Rows from block 3 of a small sound classifier, named by matrix and row number. Rows with one number belong to one neuron. Each number is 500 + 40 x the weight over its row's rms, rounded and kept within 0 to 999. All counts start at 0. Numbers have three digits each.
After each neuron's rows are labels from the 100 clips, of 14848, where the neuron reaches its highest value: "top examples" is what is common among them. Only what is clearly more common there than usual is listed. The data: acted Russian speech (Dusha). In brackets: how many of the 100, against the usual share in percent.
# fc1: MLP up (model.blocks.3.mlp.fc1.weight, 768x128), inputs 64-127
# fc2: MLP down (model.blocks.3.mlp.fc2.weight, 128x768, transposed), outputs 64-127

fc1.494:574462556566543510505562523567528562486456558517550442476585524435533521522509507495519569531486470484497421441543505488494445515550517533506540511506540416505504555479524433490526534451517492
fc2.494:486582520542471508514500489507533519495507465520496517442481451450482519513492455507416475538521519476534478568443515481479479532473545505477530486561537508455462506490564560491525514497516479
top examples: emotion: angry (49 vs 18.8)

fc1.714:517594435448534511472468542568445495511487489517487431475441484523487411430459537422536530510492508501552476484531462449471487483510465443506493457485497524446529498460536455463514499550431497
fc2.714:525544516468445502484485574526529531513495505542566524583500550502423420488433456522542554491464465568513486627500558474525511482512433504514530542484511525587519507467520571491467473442579468
top examples: emotion: angry (39 vs 18.8)

fc1.503:437503520538563515506413492550573437476502492483474505456506440542538504515426452462449544448466561532459524526474526433482446477448464463524450557559459476516461449520463486483556473513518532
fc2.503:469497495499513422481526538508517458430452418524517538472432498516536469387490515472548545490453536530473531482560460442500484533564534478493468497492457514491520567456468489505549464495594539
top examples: emotion: angry (43 vs 18.8)

fc1.117:503516535491460457475473511521443435502510514422561514478512462574461497473444445509501504425504536555539506471486518526548538463550523545459465585496451417455442493464514497517601505452566478
fc2.117:477500564504452477520458517528501493511520407481450475527482505514452515520501517618533512529469530555450510550493505472433411508521473448470491553514491499466507479576477508556468444553565565
top examples: emotion: positive (51 vs 18.4)

fc1.189:421500511566483552539569465577445514445425437439403505505477513473519502428561516489424466477482510482479483463457480480494450535569488515541474480454517533569512531522541429462518453541516448
fc2.189:456553450508564535514463522505491447465522524534502442455501458481508483523508505473591508582525490532463444467442583481451549454521483469514456480519498400557481471424461481467485504467457503
top examples: emotion: positive (40 vs 18.4)

fc1.585:398520568538441481543509451462494508541452495436526555528488507467497539485481495474523372494553493479486545486506539464476515495493531505537533489535439532399488505498556513544430453430516472
fc2.585:482470533516494494482460537502512479532535461485506527523549462526413448510409481563454500511525549417511506555537502460470490500469444554494547494456480465544489488523527507468492518498472470
top examples: emotion: sad (89 vs 26.9)

fc1.202:501515470494485545500499433581549518437484521505438465544506563537511455516450447523498444524456454508447476504452533448524504550510504498480481511497524550499461521463511535556487507516490489
fc2.202:593520427479511466477539457465476495555493440500454514564485465478453545505501477530555428463527535509561467518509497551427525429481553518568491435470495498507475505465488426489469525481471476
top examples: emotion: angry (42 vs 18.8)

fc1.324:523538486481498516544517547459421493494446464504451524484536522425503439524500499566496509539490486508424579492479439453490475517423521510499496460498488527493577495485527523450400479466555473
fc2.324:481552490507322494550418539528539449560491454529502485509495517514427552540455499537580511483457508512553497552505519502505494475502564445506528518534456502519451505524525526531483514458499484
top examples: emotion: neutral (62 vs 35.9)

fc1.440:543460572490510502454525548446493472448508520521544492537463571483546503501515522446513472503558478423495522465414508461506467478487526472548501476475435479527537457518402429462462552499487512
fc2.440:569519561453437451528500540573519520539439455497431488456484529530469519498540480552502531548499507513509545484555488533526512450499474414528526534521537474524436450516513511446495568510452555
top examples: emotion: neutral (62 vs 35.9)

fc1.511:462417542516505432435447471493489558539464567450523512530502519470485515493528506516447571458470479515534506487530534447617515452541530523511520487404531454538536540536495523499513453586442473
fc2.511:452457452524500498523410490440547584471574513489480421434454496535517614502524500489489441492558466478462444531504460471482546523591481493524490518494580433511516460507533493488463487468541533
top examples: emotion: positive (70 vs 18.4)

fc1.94:541553414565490496477501503511517522481463522493482489476407438465521459499500548394484476483476457495491460525526430523501525493508453470586441546491514465425547481440499507534513477487505499
fc2.94:501541494461417378514435558570521443535509506477528580492534512505445478596436479502537524505469476577489521547469489524453510505469483491527508519555472498499525524476490519511446491465537503
top examples: emotion: angry (57 vs 18.8)

fc1.16:489484504495486539539581503465514491443457541481493478464479509502560562477549533504532475557451516614461531515538478504494497579471493527542464567609525483453448479498561455478498519444510524
fc2.16:487545472544336462568462537489543472525496511513509490493519508528389592524464519556554504486453506473565530525456508522494502517519538451515516484532502528458467510530527506516481514484571504
top examples: emotion: neutral (75 vs 35.9)

fc1.646:496460500526527556474449475463525510503479528524533463442480501530472491443449490541521501569518479594464526493422520532422525514469414440494471506549464445443501514552528518540508525506524461
fc2.646:478542447480518559492513474572462491471462506459463486463476548451568549495540491487442543512450505534459474475481512496492455501529483523509452418449537536475559490475475436573543499460507553
top examples: emotion: sad (55 vs 26.9)

fc1.327:541493537515540495471455484466523574525535452520476436503540539625535518438515452460436487407499542452493482456513498472576475542431426508505429487500545519474491491470471404488523545546475514
fc2.327:477546456550440492485420453513532544561513541507460529469630511463456436446401504466416427504525506449516507508512496520563583500477477522500540441446494487525469575511452548498514499441447457
top examples: emotion: angry (55 vs 18.8)

fc1.694:488454576552461447483581497480554535531463476464575485491445504565483558517496462441426498408502459529551519537520435510444439498422470522443539550509465428471539561467473507542574500455453557
fc2.694:487424406516513546575476466497523549490492572427545445531461565463457556455518539498471491508478460525491492534475517495471464534525497538434453521458513464479513518476472448485457509535463514
top examples: emotion: positive (50 vs 18.4)