Rows from block 4 of a small sound classifier, named by matrix and row number. Rows with one number belong to one neuron. Each number is 500 + 25 x the weight over its row's rms, rounded and kept within 0 to 999. All counts start at 0. Numbers have three digits each.
Before each neuron's rows are labels from the 100 clips, of 14848, where the neuron reaches its highest value: "top examples" is what is common among them. Only what is clearly more common there than usual is listed. The data: acted Russian speech (Dusha). In brackets: how many of the 100, against the usual share in percent.
# fc1: MLP up (model.blocks.4.mlp.fc1.weight, 768x128), inputs 43-85
# fc2: MLP down (model.blocks.4.mlp.fc2.weight, 128x768, transposed), outputs 43-85

top examples: emotion: sad (62 vs 26.9)
fc1.485:556532508475469532514492492465530479506531461515549503508530490491523514535466555524552472501518507511494493511518517512528517480
fc2.485:496491509492510436471482515503510496452486533492516539476460540486500529498469501479534489508484507488494468499486549487495508494

top examples: emotion: positive (39 vs 18.4)
fc1.743:526498461494489486519458493473492465489496475480527521497499505469515456511482517480470525538450492494568511469512487507507504497
fc2.743:470503556513486498519510496522502493495523481489485466489473475495485522511502508523488499487471486470488493512496478500515501538

top examples: emotion: positive (70 vs 18.4)
fc1.136:485561474543510479493493502506513486488427533496522517533519478515550518480460487499474491532485503524500494462517488499451485503
fc2.136:519458480457501501505493503474508520548519490509465523559503512516502508499508509522480550560475507523503482472497491524510497499

top examples: emotion: positive (48 vs 18.4)
fc1.109:486514532533533497466517517512494532500447529501499528505462487522520538476520465556460512520491470478495521507526465515525477484
fc2.109:538484539481491485525492515447493481469502524534468489510531509460494515489477490469512558560528520510521509455516514503471514473

top examples: emotion: sad (56 vs 26.9)
fc1.37:542540491482505528499464522470522437491504499516506494503515473534514504482420530490480541465519449518512509492551504501517556451
fc2.37:460501471507490451473513510483437489449477476478534479509509521505503530473512504472503497507497482475503487534512522452487518489

top examples: emotion: sad (68 vs 26.9)
fc1.227:504504512501500548512489498509529484516533475503518507482561520466482447528518536494482504484538522485516495493519504482492521520
fc2.227:551471511533492527506477501473500486513495482534504503515528513479516481479484521512526490513508542525513518493493503521512527513

top examples: emotion: sad (74 vs 26.9)
fc1.289:534507491510513494552483486509503489547543483522511492529538489473521515518465530522503479525525518514500491442474526465478544518
fc2.289:558501517502534456501479511474519462463512504510533499491490517503509481520501473506496508498494523475471506495556507508511510474

top examples: emotion: sad (83 vs 26.9)
fc1.449:549493545540538504499453466477497509492493494489550486504467476503514482517547533471473471516525516517476464512494513482525505496
fc2.449:526503497515512516495504519484502495501514480552485490458521510493519510496451508487481502523480532523504520492484513532537537523

top examples: emotion: sad (86 vs 26.9)
fc1.463:510502480485503503480457492536513475545535489531468466512515480511505497503536463493510486564509521510543504483570507555496497546
fc2.463:525540495479462499500538498495523519499480475475540480497468524529500443520477495505504454517501517460489470495535485493531499514

top examples: emotion: sad (60 vs 26.9)
fc1.430:492497495520507522519538452453474489509510509515479535496524498537471522507506509525489485515480461516459478451488510494456491529
fc2.430:518454503499505559520470501448533482548512538536512489527507506520486501500464500497490528512505491548511501495503481532495510486

top examples: emotion: neutral (68 vs 35.9)
fc1.39:530502452502478481503482524488516506476481497526451502494482521525503439495487495482473511495469451495501523520500487539518519532
fc2.39:494502526511517486520543517524518463498495454493490516520506591487487505475479495454516465483483479452503479465476549525492496500

top examples: emotion: sad (78 vs 26.9)
fc1.116:517509543480476518456453506501465486526535539545483517496560511474508509534498483500521496502492506521511504501511516434485492469
fc2.116:481510510509488445474463515502523516466480535497493508509504556507517479513493430519553486519485494473492513482495523507509464504

top examples: emotion: positive (53 vs 18.4)
fc1.467:552481542534501457518470489474510505521443496525496529527524523475475534512524482500515511503488489472514490462548474475503444506
fc2.467:490477490492529536512495536460495510517496495549519498481496497507496512500484551528471536528508518537525511476504505536488506526

top examples: emotion: sad (69 vs 26.9)
fc1.102:512499485519500487512485513520513530436489483515494522507523500501527519526489491457509486495483483535505478467510507477468524513
fc2.102:452481531533481506535511481546507530488531505488490463488473494509504524501483478485461482498518482468522478495525517510532520478

top examples: emotion: positive (43 vs 18.4)
fc1.161:501510521570497577503496484501482531458500529478512489508497458463485567506447493474499481503481536471509487461446506474519538498
fc2.161:493523470532476493470549489515530501485517522505477502504511493497499494531496518509501529542482553445545514521467538514508487465

top examples: emotion: sad (86 vs 26.9)
fc1.246:560527496527526487485451492493451474565550507478526510538502483545524508489462491458502541528556514489508523516512457484489531461
fc2.246:491506499479537474486509468484512543461486497484494509504461519484486489507478488495550493457519474481457492504524527447491488488

top examples: emotion: sad (58 vs 26.9)
fc1.650:496474503493483529440527525524503482478510519528512496536473487489489478500496499462445516469503504506489488533513511495515539493
fc2.650:500500498470479531465468487523514513515485488493502516434457513490494528499474485516504474456510480549542478495513487518491482526

top examples: emotion: neutral (72 vs 35.9)
fc1.472:504511472510493478460464532474538512470539503495505527483464501488505510533519499496495495471535543478482527514499507466459550434
fc2.472:514520497505508495525524543497481541514518462505503485542498456491451515492527492500547488501505487546504494502551481503517507483

top examples: emotion: sad (94 vs 26.9)
fc1.602:506481531549457485491484510491507513508498474526542505496535481548517496519520593517472452526489548551502480501518491492506502472
fc2.602:512488495501510482482488519456470484477509464520538523466493539469532519472511493473499480492499530480532520497509488499506521508

top examples: emotion: positive (43 vs 18.4)
fc1.142:495491521489488471469488477504560516492497506504501447477463460495493540446454548502513485480468540491485470501495478494538528479
fc2.142:517454493505533509477524486504468546549506511499516481504481513503491490529508503456474495492448466502554478462516503505503445496

top examples: emotion: positive (58 vs 18.4)
fc1.710:461515495496460493503487489438515522512463490499498484490514531498519517492491479499502489548515512506519550471530519526481510513
fc2.710:492494518531463495503517514504530553576531485501469542508517505526466475515489512524458478566536512515514431497473519530483500513

top examples: emotion: neutral (60 vs 35.9)
fc1.347:466478468464486519474497470471497473476494485489480488469487502520491496503486497505494490461496498553504529547475482489448466500
fc2.347:534500457456497522520492473468487519527493482533463502512532525546475488467466542490472494528489520509504483476507523516534512497

top examples: emotion: sad (90 vs 26.9)
fc1.277:532530505477486536495429496511489518529498520513518493526481491510533452521582508476472471491520493509465507494529544526549523472
fc2.277:507475538520462490454502499501500481472516488513477470517518504518507510478505542508496490513532526490495484480500506488495530493

top examples: emotion: sad (83 vs 26.9)
fc1.133:509553520506500524509484480501553501495507498481503516466539482509517489520531481447493468507517487515526499482515497524506511431
fc2.133:529470518504456525513501517480515490515481478536510507492499526507503508488475539506498502499507518561535512493492493534526511519

top examples: emotion: sad (60 vs 26.9)
fc1.263:500530470486530515511496545487512503504518494491488528461501499526501498495482509469485494496424520535530533505509458541532499490
fc2.263:529506504510450498489568530505491488515488508464482473534478501540469556506519494517456504498527473483525508490504487477503500515

top examples: emotion: positive (48 vs 18.4)
fc1.350:475514453499519504486561467472522536492524506475474514531470524501498491526485486533486453483511549474487474524454498563492511499
fc2.350:492486474509512550502490502438499519499495538543506474504518490513534498531469506479478538536542514519498513489480496493495511494

top examples: emotion: positive (41 vs 18.4)
fc1.515:497504475473489551476484482506505493506496542577521436474545492524483505487499516469501491503493521539506471536492497517515539498
fc2.515:520538459483530479471479483509504503533511489485494482492552490485480448488505503517525511476518505494530511497512456473531470501

top examples: emotion: neutral (78 vs 35.9)
fc1.14:443495439477538519516507498485494535499484485509530534475461499512499453460566490505511485440484481468488515518460490491526491469
fc2.14:471526513477500511453544498478492510482523521471461463535535496495524514530491484471484527538509492539477493556496535471538485525

top examples: emotion: neutral (86 vs 35.9)
fc1.698:508522445491523539556507522471489502491468444518485450480493507537500468453511488515491490469516422484495533523484471478501470473
fc2.698:525479497492545535487492528474486515531490491514474470519509482504468551505461498467502506492508513523479496513494497516512486506

top examples: emotion: positive (55 vs 18.4)
fc1.240:505492527497538501537519502497506466534466520503513489499470510524497507496475507522499519536501515469459524462511522493503516510
fc2.240:499497491521521557489509523459504522509481510531483483508510491521513503522496524498470506529521512554495519496494481542503500504

top examples: emotion: positive (51 vs 18.4)
fc1.763:491526484534518503476474510526521522501484512517461480505482504468496546486495492492484482490492505495455468468477477511510510504
fc2.763:520497496480508535490482491469486511500506521548476475494510503494491486518481519527464533534498521525518531479488490540507509496

top examples: emotion: sad (66 vs 26.9)
fc1.6:468482489449525528493483502501455487477535523509514525498471511473520507498514517509472500500485511499481519541519506525555529562
fc2.6:470481521520494519499511504458487494493530488496457458525528477544516470485459482493519533581499528531493506502454532483530527465

top examples: emotion: neutral (60 vs 35.9)
fc1.293:512538456458475492473516531506480493480513457518476481491458498510485486487524485490491460449492513465489500499489516479448528522
fc2.293:524524524484505473500467490549502480497521512500484529483470562504497528501530519465508492443518471511512536499513547489527442527

top examples: emotion: neutral (78 vs 35.9)
fc1.59:503509458478499514476547536482493540477476473478474436468470508554482513464485488520520507458471479500498538536491472493454484511
fc2.59:477489518473535553486548491491514514535535492521471499488496438560503511505518535486563528485496495524483497486539522530515496505

top examples: emotion: positive (40 vs 18.4)
fc1.644:479487516491485463457505509499446496484492518524482499513518512486436522495516502494490527544469480496503490499481478514531518473
fc2.644:538507506510530530514499490454506527476503497484490511484507535517542490494502468464510536539491538503534472511548509476488463473

top examples: emotion: neutral (64 vs 35.9)
fc1.255:528487485516515531533526500461505521512491473485463485459443517515470481503477468482465530459507430500474507515500498524497525499
fc2.255:504498519486514502526494479497527504510482464515466519522511557501491519512496524444503503451474509516477501496503500509503503477

top examples: emotion: positive (83 vs 18.4)
fc1.581:482479573516494492446510501520462492489520477516514502489495513474511516499508506497525505506469530483504508500486500541501494527
fc2.581:509497485470488514500509484530475499479498494512473503477488510482466537510488500501504513473506482491484467492518494513503525495

top examples: emotion: positive (49 vs 18.4)
fc1.270:509488533514520509503531483471435459483482514506531521515496527493522569511527507471516490479490485480536545517548546518464470536
fc2.270:489493505510504537513550504475496479526500521533492506497499487552477498505475521514475520503488513548481534509479493520524504489

top examples: emotion: sad (79 vs 26.9)
fc1.85:523469518547474488492484514498465493528536474503527514551506497446520523508503533437482466516507527509505534504508503511497504504
fc2.85:511495536513526446507467472498529499468506533479494536509466499505539495493511505479513539478485486471486448508534516455494510499

top examples: emotion: neutral (62 vs 35.9)
fc1.348:437490474543508502544457538502504523482479533505464500529523533531538499508483504503538511486500509502485531493521455528472481477
fc2.348:506516495503537492504492482508483520460493508536500460475506532462470476522491536506520477519516492523489485469467468513532461429

top examples: emotion: sad (67 vs 26.9)
fc1.241:492532520540548526484483477492487520496466483479507517492487478513477490545553545441473512489496490485535469503509519481552491465
fc2.241:536498502532511519502514471482476495500500488520523493510536548496541509465504510469542481504477479515501486504506525486534507520

top examples: emotion: sad (61 vs 26.9)
fc1.217:499524516506554491502451435481474507523485487533551462534515477544477458521482512470477496527495491484536492493511513451514557531
fc2.217:487516466481460524526519493515502507485498496493491512488517532472499454518495511487483478423462481498477482470494508494489494499

top examples: emotion: positive (76 vs 18.4)
fc1.568:487468542524500480446529540495503530504491550526485508462473513478478511497494475449484454480489480501533465428556490483514505531
fc2.568:522478514475521504523498518466468492528487530532523484493506484507492511506466513535472530561450514524513537505469481522509521502

top examples: emotion: positive (65 vs 18.4)
fc1.149:532486508495511516429502533482467481495460526495525496479443508513508483458440508452518507519541482510496495485512472516533532481
fc2.149:529494532463533547508512487490468507517509515505497445518489472562530507491506550513487527535479506534538523494495488534547465512

top examples: emotion: sad (62 vs 26.9)
fc1.1:506511465480484518519487479511504498461491546453508494538485491493487502497502523475468480512524477482492466497501526481470482514
fc2.1:501500518510424485500531533505544476546468481525521540486496510461515539463458507492503489493514505534466462487538462492474533508

top examples: emotion: positive (63 vs 18.4)
fc1.156:493514530544531510496476511498519517541494526518532538485518464552507514548494482522512495516490540505490482447541471519476504526
fc2.156:516471492508518534503500515457497506505490491545497470518504500504527494504497533496466535533500499558506520478498483522499515496

top examples: emotion: neutral (71 vs 35.9)
fc1.311:464519477517496502487510488481487554481519500566497448453483481509493512520522532474502537477522536511463500527477520486508515475
fc2.311:492481440500530523504485511503493489546515461513444477482539509478462467465500519527527530477486503512530528508540485502579534484

top examples: emotion: neutral (90 vs 35.9)
fc1.685:502467481508504526498516510491491516486469468477455492474460445540472479476498472496503492463459499488501537560492496515498487495
fc2.685:491521510477543519497526492491499470516518504484464530477504495559471550540482534506494500501531474524461478491525493494505527507

top examples: emotion: sad (86 vs 26.9)
fc1.50:523493478517469532502519521510513496548482467515547497546503472491536447502537531500494487493505538522490487457518523468525489480
fc2.50:566523518498525467507465518513517489515514475493508516473524522508546533512518510490495489511477531509490521484484488543520528480

top examples: emotion: neutral (63 vs 35.9)
fc1.683:529493488481513500462529490526514497467442474497473468544472505499484442513454570485487516465519436509452528542497530521524491497
fc2.683:494483497492496535484501483497498511507520531522484480472499493526503489522450509488480515497495518512485511522475515501524497483

top examples: emotion: neutral (87 vs 35.9)
fc1.566:493503496463509497521492463486485518486472484513469482458516470545521565499524500487516518430487453486448508517470506541483517478
fc2.566:500498470502538488483487486498454515517484419505470518512524498539472515524489489496489523506537490503518511553504505478530547493

top examples: emotion: neutral (78 vs 35.9)
fc1.260:498519482492495518537473497491483493505498503488462511469481449529461497479477489451481491459496436503520506548494474515466500492
fc2.260:515501493476481482485520507545523462520515454511471468510536531523508495482492508450526469510481518517486483513520505468498487481

top examples: emotion: neutral (74 vs 35.9)
fc1.410:556477519528476497485488485486459483524493493527470452484501494516521472461506536484480510509484507505465505519484494451494513493
fc2.410:497443489489515529468481498483535467549495538517527495521450510537481488507481505506460544468528479498526511519485504508497472498

top examples: emotion: positive (90 vs 18.4)
fc1.359:507493527476490479479442505463520506496495557579476487526488509499493524469488522497461534535500485497511497479501448542506452488
fc2.359:514510536465509496478514528472522486477527459479525513501535519478482497500519492480542488507470517506511474466519516483488465504

top examples: emotion: sad (58 vs 26.9)
fc1.640:514522488477507495512491489492466529532529452506531496536511509485488506494536492518517454479487482487502503538497529507531479480
fc2.640:499502501498502531520532487446461493492519491535504496465528492490530471549466491497521509511514506515498504556457503492489511522

top examples: emotion: positive (58 vs 18.4)
fc1.493:460493503476512448503480465509487510479465487535563489519506524489506539476535501467494502464517526517521498465482491506488461556
fc2.493:503464488466511499483489490487455493497490485499467520476518499514445460496480490532471540467501499530572477503498523526523497505

top examples: emotion: positive (43 vs 18.4)
fc1.307:519536518506480477536485489500502521516502496507506490525493500522518469480512533522505490522482480515532454496491525484507489533
fc2.307:526503503475509506467481488433485511497503505499479458501517495484504459513444501532456516525511513536471519490521469500491474462

top examples: emotion: sad (83 vs 26.9)
fc1.322:551508531469472433498457535467496510497515526533496509526559495494490503523467539507520494502485534506493494488516482520530533481
fc2.322:487483508498502464508525450512533506485490475497539497530450495491511509492500474498538476464493491452520500478538492505482505506

top examples: emotion: positive (38 vs 18.4)
fc1.274:510481474531504535473536467497526478461496500520510487513487530493516527483486573488472506502516541510489513505511518494497494515
fc2.274:525504496514456528511499516494489496504478487477471495482479514533532505491486518503481527459480562457503496496508478495505510517

top examples: emotion: positive (52 vs 18.4)
fc1.529:516489517475503477422505512485541531498459559499544520488481524472515529491490479466507475505510522465516521499538479455516491542
fc2.529:518488483521513558507515526446489498500510525526493487489507484527506488499505531496470532536487513532509536499478480542527498516

top examples: emotion: neutral (75 vs 35.9)
fc1.97:493500477477500539526486538506485482465484486495487477475521487516492475474505571483464502527530476471449557484548484478522511499
fc2.97:527523509464507501472499515506513518550514475525474495485501542502502571500483498504545503508499504510483499495523491487527493537

top examples: emotion: sad (88 vs 26.9)
fc1.84:499494492536497465479470532522473514526522492499520513504555494449480495534513478539507489540476553487493505466468554514454529471
fc2.84:490476489501497501475481524479487487503509514529500482491537500485515518503466529540526520511540504552495505491513491517496519527

top examples: emotion: positive (53 vs 18.4); emotion: angry (42 vs 18.8)
fc1.434:456578504502498453535498492470487494489478560498529495508502501521495506473531474500470501498481522531492466479485460489514482506
fc2.434:504476491472498486480465501464479452538504510518457494513476471489512507467472504510499550514512497498530493491499535511522528521

top examples: emotion: sad (75 vs 26.9)
fc1.232:506449486471456494503481533507515490485515452517475493497534453456500517493517457469507513532502497515491482506472477519517544512
fc2.232:545485538463484462534489507495495502474492484428507529475508499509525504519493451477574488484447509491528465490520474467525461509

top examples: emotion: positive (60 vs 18.4)
fc1.364:514506539491491504463536449504463487497455514475509512516511542517496571491517533515503487490520501452566509486526493500501501492
fc2.364:473505492506515571476503475482495549495540536494483500485537498510503521514486494489499544489515477524492521502473521525515500491

top examples: emotion: sad (80 vs 26.9)
fc1.443:519529486504502567482510510503525504490513503439492477515534491491526459479545519480506503514566516502453530481519492513490527472
fc2.443:540451527513457501497505505471549519494476475522522474496511465482501510522494506518490490502541520547496532522495509495480529520

top examples: emotion: sad (64 vs 26.9)
fc1.551:516547495478518478476517510437544516506517518504541494524507485472488521479509471485544509514478464489509510499465534520469542505
fc2.551:523534494487509503485480475485524464506451520527496515556540526497515478551504496481510552489533498517492497484508478541540477517

top examples: emotion: sad (73 vs 26.9)
fc1.164:519469517489390515522485506487512500498486481504518499487557515487534537526488511480521488542505533503528515480497535463481498506
fc2.164:506525522507536414497461516485528481473510465475528517494521543483487518522536499509486501484496475481498487469521483507467483471

top examples: emotion: positive (42 vs 18.4)
fc1.667:496525507485488460501511495465468490493451531508508519496535504487471504437537475500514413505460529512538503502550533488474498489
fc2.667:493473515508481542481497527474485508525513538539481494519491466493457488513484526501487548522494494558519490534469519539509509507

top examples: emotion: sad (92 vs 26.9)
fc1.514:523494495503487506469554531472482486531528491518479512494485507466520552524503459488496460526502491522518542502541500508528512494
fc2.514:485528512488522517484511493522477479495480507443516496506493510504483548467515472509537472457522494468511509526516523485513466494

top examples: emotion: neutral (64 vs 35.9)
fc1.505:467486511479496517522473532520535473437469474521506497468506516511489516514506497480484498498509475499493539543472491525499499509
fc2.505:513471503488485519530521492485450521541506487511504528510484496556469475517488473443471513491540488497497496513536487487484511513

top examples: emotion: neutral (87 vs 35.9)
fc1.303:516513450475519530524525539474518481502506498482443508504498464532466499457474516478462518474490474490494538536501490489484495493
fc2.303:511519528503530553480529489495500522489482478486476467489498489533501534513479500480520518481503493497471480519545506522516506514

top examples: emotion: sad (74 vs 26.9)
fc1.735:468488509537485502490465490489481496512577471521521508507483525474459523542496515507528495504507535490473523458551457486537523476
fc2.735:520483511518502504509530544472503528491500532518490496489506510487531492496501538506502529527540484557518492477490492492547486517

top examples: emotion: sad (57 vs 26.9)
fc1.590:526486485483486510471486542423434532497499489481508513514485476506509461457517478534503469468499505492467513534535496474458495526
fc2.590:551524547486516526480523499517518496518499521497487500532488484520439473518480523474528494507493519548485539472473515530498503488

top examples: emotion: neutral (69 vs 35.9)
fc1.158:458497486523522516443496505522487529481490488542489520504518518556476450513510488512488505511536513507459490531491515490504504515
fc2.158:523528553492514531477452509536559530528501507532510456482498488503485493485511528505534536533514474520469489534488525498505534470

top examples: emotion: sad (89 vs 26.9)
fc1.752:496518500508492548486488511503536523535512477478517516493527456469507427548506485478521505484494534522528509487509489483506486466
fc2.752:535499511518452514492518517473524496491481480521506487491520519516514521514468524475518487508511513550482514486495492504535526545

top examples: emotion: neutral (66 vs 35.9)
fc1.204:533503466489511478515474458451497514523452495510455492511453536518463487512485501514555523497488510454517537507504512513544547515
fc2.204:517533490502507527464549513447513480482547462505503487478516487498519469511505491524507514511461527536510493473490504511493508514

top examples: emotion: sad (71 vs 26.9)
fc1.54:494501449486516505501517475472522493479494465469460475516517472468518474507528509503544470492462482476471518499498516511482481473
fc2.54:528487496485506513504510495483502491523492496556513505485508470515528495528514514518476485504546541535519524504509485507524530528

top examples: emotion: neutral (82 vs 35.9)
fc1.569:501476487507483510504499504489503508502521477506476475468430474538478452510477461509496487466482492412489515473520469477503522516
fc2.569:454484504479514471523491480525504501495517487524507554527509528507480498503535497524525508490494465505546517530530505471498497487

top examples: emotion: sad (77 vs 26.9)
fc1.181:515476544520489484512458499480503494453461516504502525475460518458468526501452541541534456509508551518513504516521491531482508458
fc2.181:478486473501483516515503544454494495526483488540517466477533519506495475491513527476483539494514506511512489529514486533522486528

top examples: emotion: positive (39 vs 18.4)
fc1.629:483474460473567511522499512479483505489506510521509491493471464529509469461510506476486536477473493479489551513509470496516448501
fc2.629:499480525514498546488560545502507469522506503524475459525522486517498506500463523497530520545536480554472515530454498531515524510

top examples: emotion: positive (39 vs 18.4)
fc1.18:466449449492529486478486526513476527482455512508518489494481493476497559475499524496462501523483511510499457460489475490479502500
fc2.18:507495569471515492506492505511440475494464514515448490539492507486504480527504509499491501542473527519521523478512498493513490497

top examples: emotion: positive (52 vs 18.4)
fc1.57:508512479585512485530547443422463461492507475524468465489450511513526506501454489488484525543502528514490479489531503470503537469
fc2.57:505524478493478456495521498508496511468539460458494489481503502485533525488516513495515496471508528489503469507502501492493479523

top examples: emotion: sad (80 vs 26.9)
fc1.503:544508477534493505489504510504474450489445477520474499495465493497516484520499471495515457522486521514494494459496533524447494490
fc2.503:500501468519512528513483497447506531548525500489538493543499451531491473510482509511449508486507489527480516492508500502518485506

top examples: emotion: positive (70 vs 18.4)
fc1.628:529462495531535534490500508460518510469463506503464516499497517439490530522498514470485467502455447473476461459510494495469471515
fc2.628:488500485476513528534496517467487493546497501545497491490504496523506484510508524543463498543500514522525529497489512552519512533

top examples: emotion: positive (46 vs 18.4)
fc1.200:517460521548498457485467480473513486497477472475491483506520461465513512440476481547458530506519505480490480522499530550485491501
fc2.200:497505498522449466516498519480489498501543540489522506543494480511488519501480472492551500487499509528469475510538529500506481496

top examples: emotion: sad (89 vs 26.9)
fc1.622:506502461475485517471493526516522490518529519482528499526510550512506499547510517466494477493521504484511519462496492494518552542
fc2.622:542467532511526518485491513480479484478533481487515477541496496469536487479508520443502490503477530500493541492480550508515503490

top examples: emotion: sad (56 vs 26.9)
fc1.190:516498516504480472476476487508500479473494421533446535522539501492461434505538547461534511495521490513511506527487482464519534532
fc2.190:509477546493502552495495524523519508474455488507489492492537502527519492480481485520504540508486507531527478491531555529551524543

top examples: emotion: sad (91 vs 26.9)
fc1.416:481471515550506504488455539452497519508511476497528511465502493474497493504501514474501485479510513472483546491515540521497500482
fc2.416:563482517524508468498488527477531519513521476518492521489503486504502515469511504512481520536519546516520512516527476531468540510

top examples: emotion: neutral (81 vs 35.9)
fc1.722:495487462489516540516539541493528514471487480522478489446447502534453507458479492502483495466486479489518524567508489479510465505
fc2.722:548468500485513533489545481502526492501532484514453495505519520540493515501456529478511482489517519502473497521539495526513495533

top examples: emotion: positive (70 vs 18.4)
fc1.96:474535483507519497478472490498484532483481544556502499506505514539526531499509493499462519528517531467510494453501467524514450508
fc2.96:509494523487532500466484503477467465508534483490503515525509474531486502497466522468499532512495499539573498471558480498511475525

top examples: emotion: sad (65 vs 26.9)
fc1.21:487506518488441464500496503508477492470459501497488543499517485505524524477490487464446474518503457483525474548508488495488481485
fc2.21:461534471514540488508531522524501541512486483467567513498484473498463502434527447517474471507487509486480483474518544504510490504

top examples: emotion: sad (68 vs 26.9)
fc1.535:508470549505488510498496524492511466532513470544555524473492535473470489500484536530482486501508556549523504471463516517518487443
fc2.535:505478528482479506508455525436465497528478525518518483497509506483514502483459504496491492506524543500505478502522476539507520509

top examples: emotion: neutral (60 vs 35.9)
fc1.26:511516503523524512530548544510475444483512488492483497494500492494478505512475499482516503480518465507492492548488475529477459512
fc2.26:500469495502488530504543485483502507542484521498509512495520531516507449491517500521516504505531483489521508515526539519513519506

top examples: emotion: positive (64 vs 18.4)
fc1.571:461535535494517521494457481511544494493471498503436548479505503497492551491503477505470502490505513522497512487507499516505496502
fc2.571:526482482477524536464512528454504516494502518542523490489488503522514488515514512498447508509511525544538506525497489526524470507

top examples: emotion: neutral (71 vs 35.9)
fc1.767:523507469469529519504484512489490539493523468486510522465485517482468518523473478481495490485480474535514586521534545498494511515
fc2.767:520530492472516532448549492463512495529509552546455504522536506508507516541487517504496504535479481506480537505510504513510477521

top examples: emotion: positive (40 vs 18.4)
fc1.30:506512470481534527485469475551472471502491549493513483481521525513469515501523482506470537504478523460499492485507486526515487494
fc2.30:548517509493498542445493544480471508509515502507486448556521510518489477514487504524496519544525476513533520511510487537536477494

top examples: emotion: neutral (61 vs 35.9)
fc1.93:526482527516445506499521463467545513471487502486490494506494538548471493474508449514485502501487523529495466519501527462490502535
fc2.93:513509491437498498498481471521475520513499522511460509496496512501464513512453465520503477519505492487533504506522544494466510501

top examples: emotion: sad (76 vs 26.9)
fc1.178:554523533520457481482487519515513500514526528520523491540520506542486491514466535469499534502545514506514518459547479547522481496
fc2.178:492500472492536421490482478489493502476499520493519515474512485445509521472477458457529522465483491453494479496521496449462493487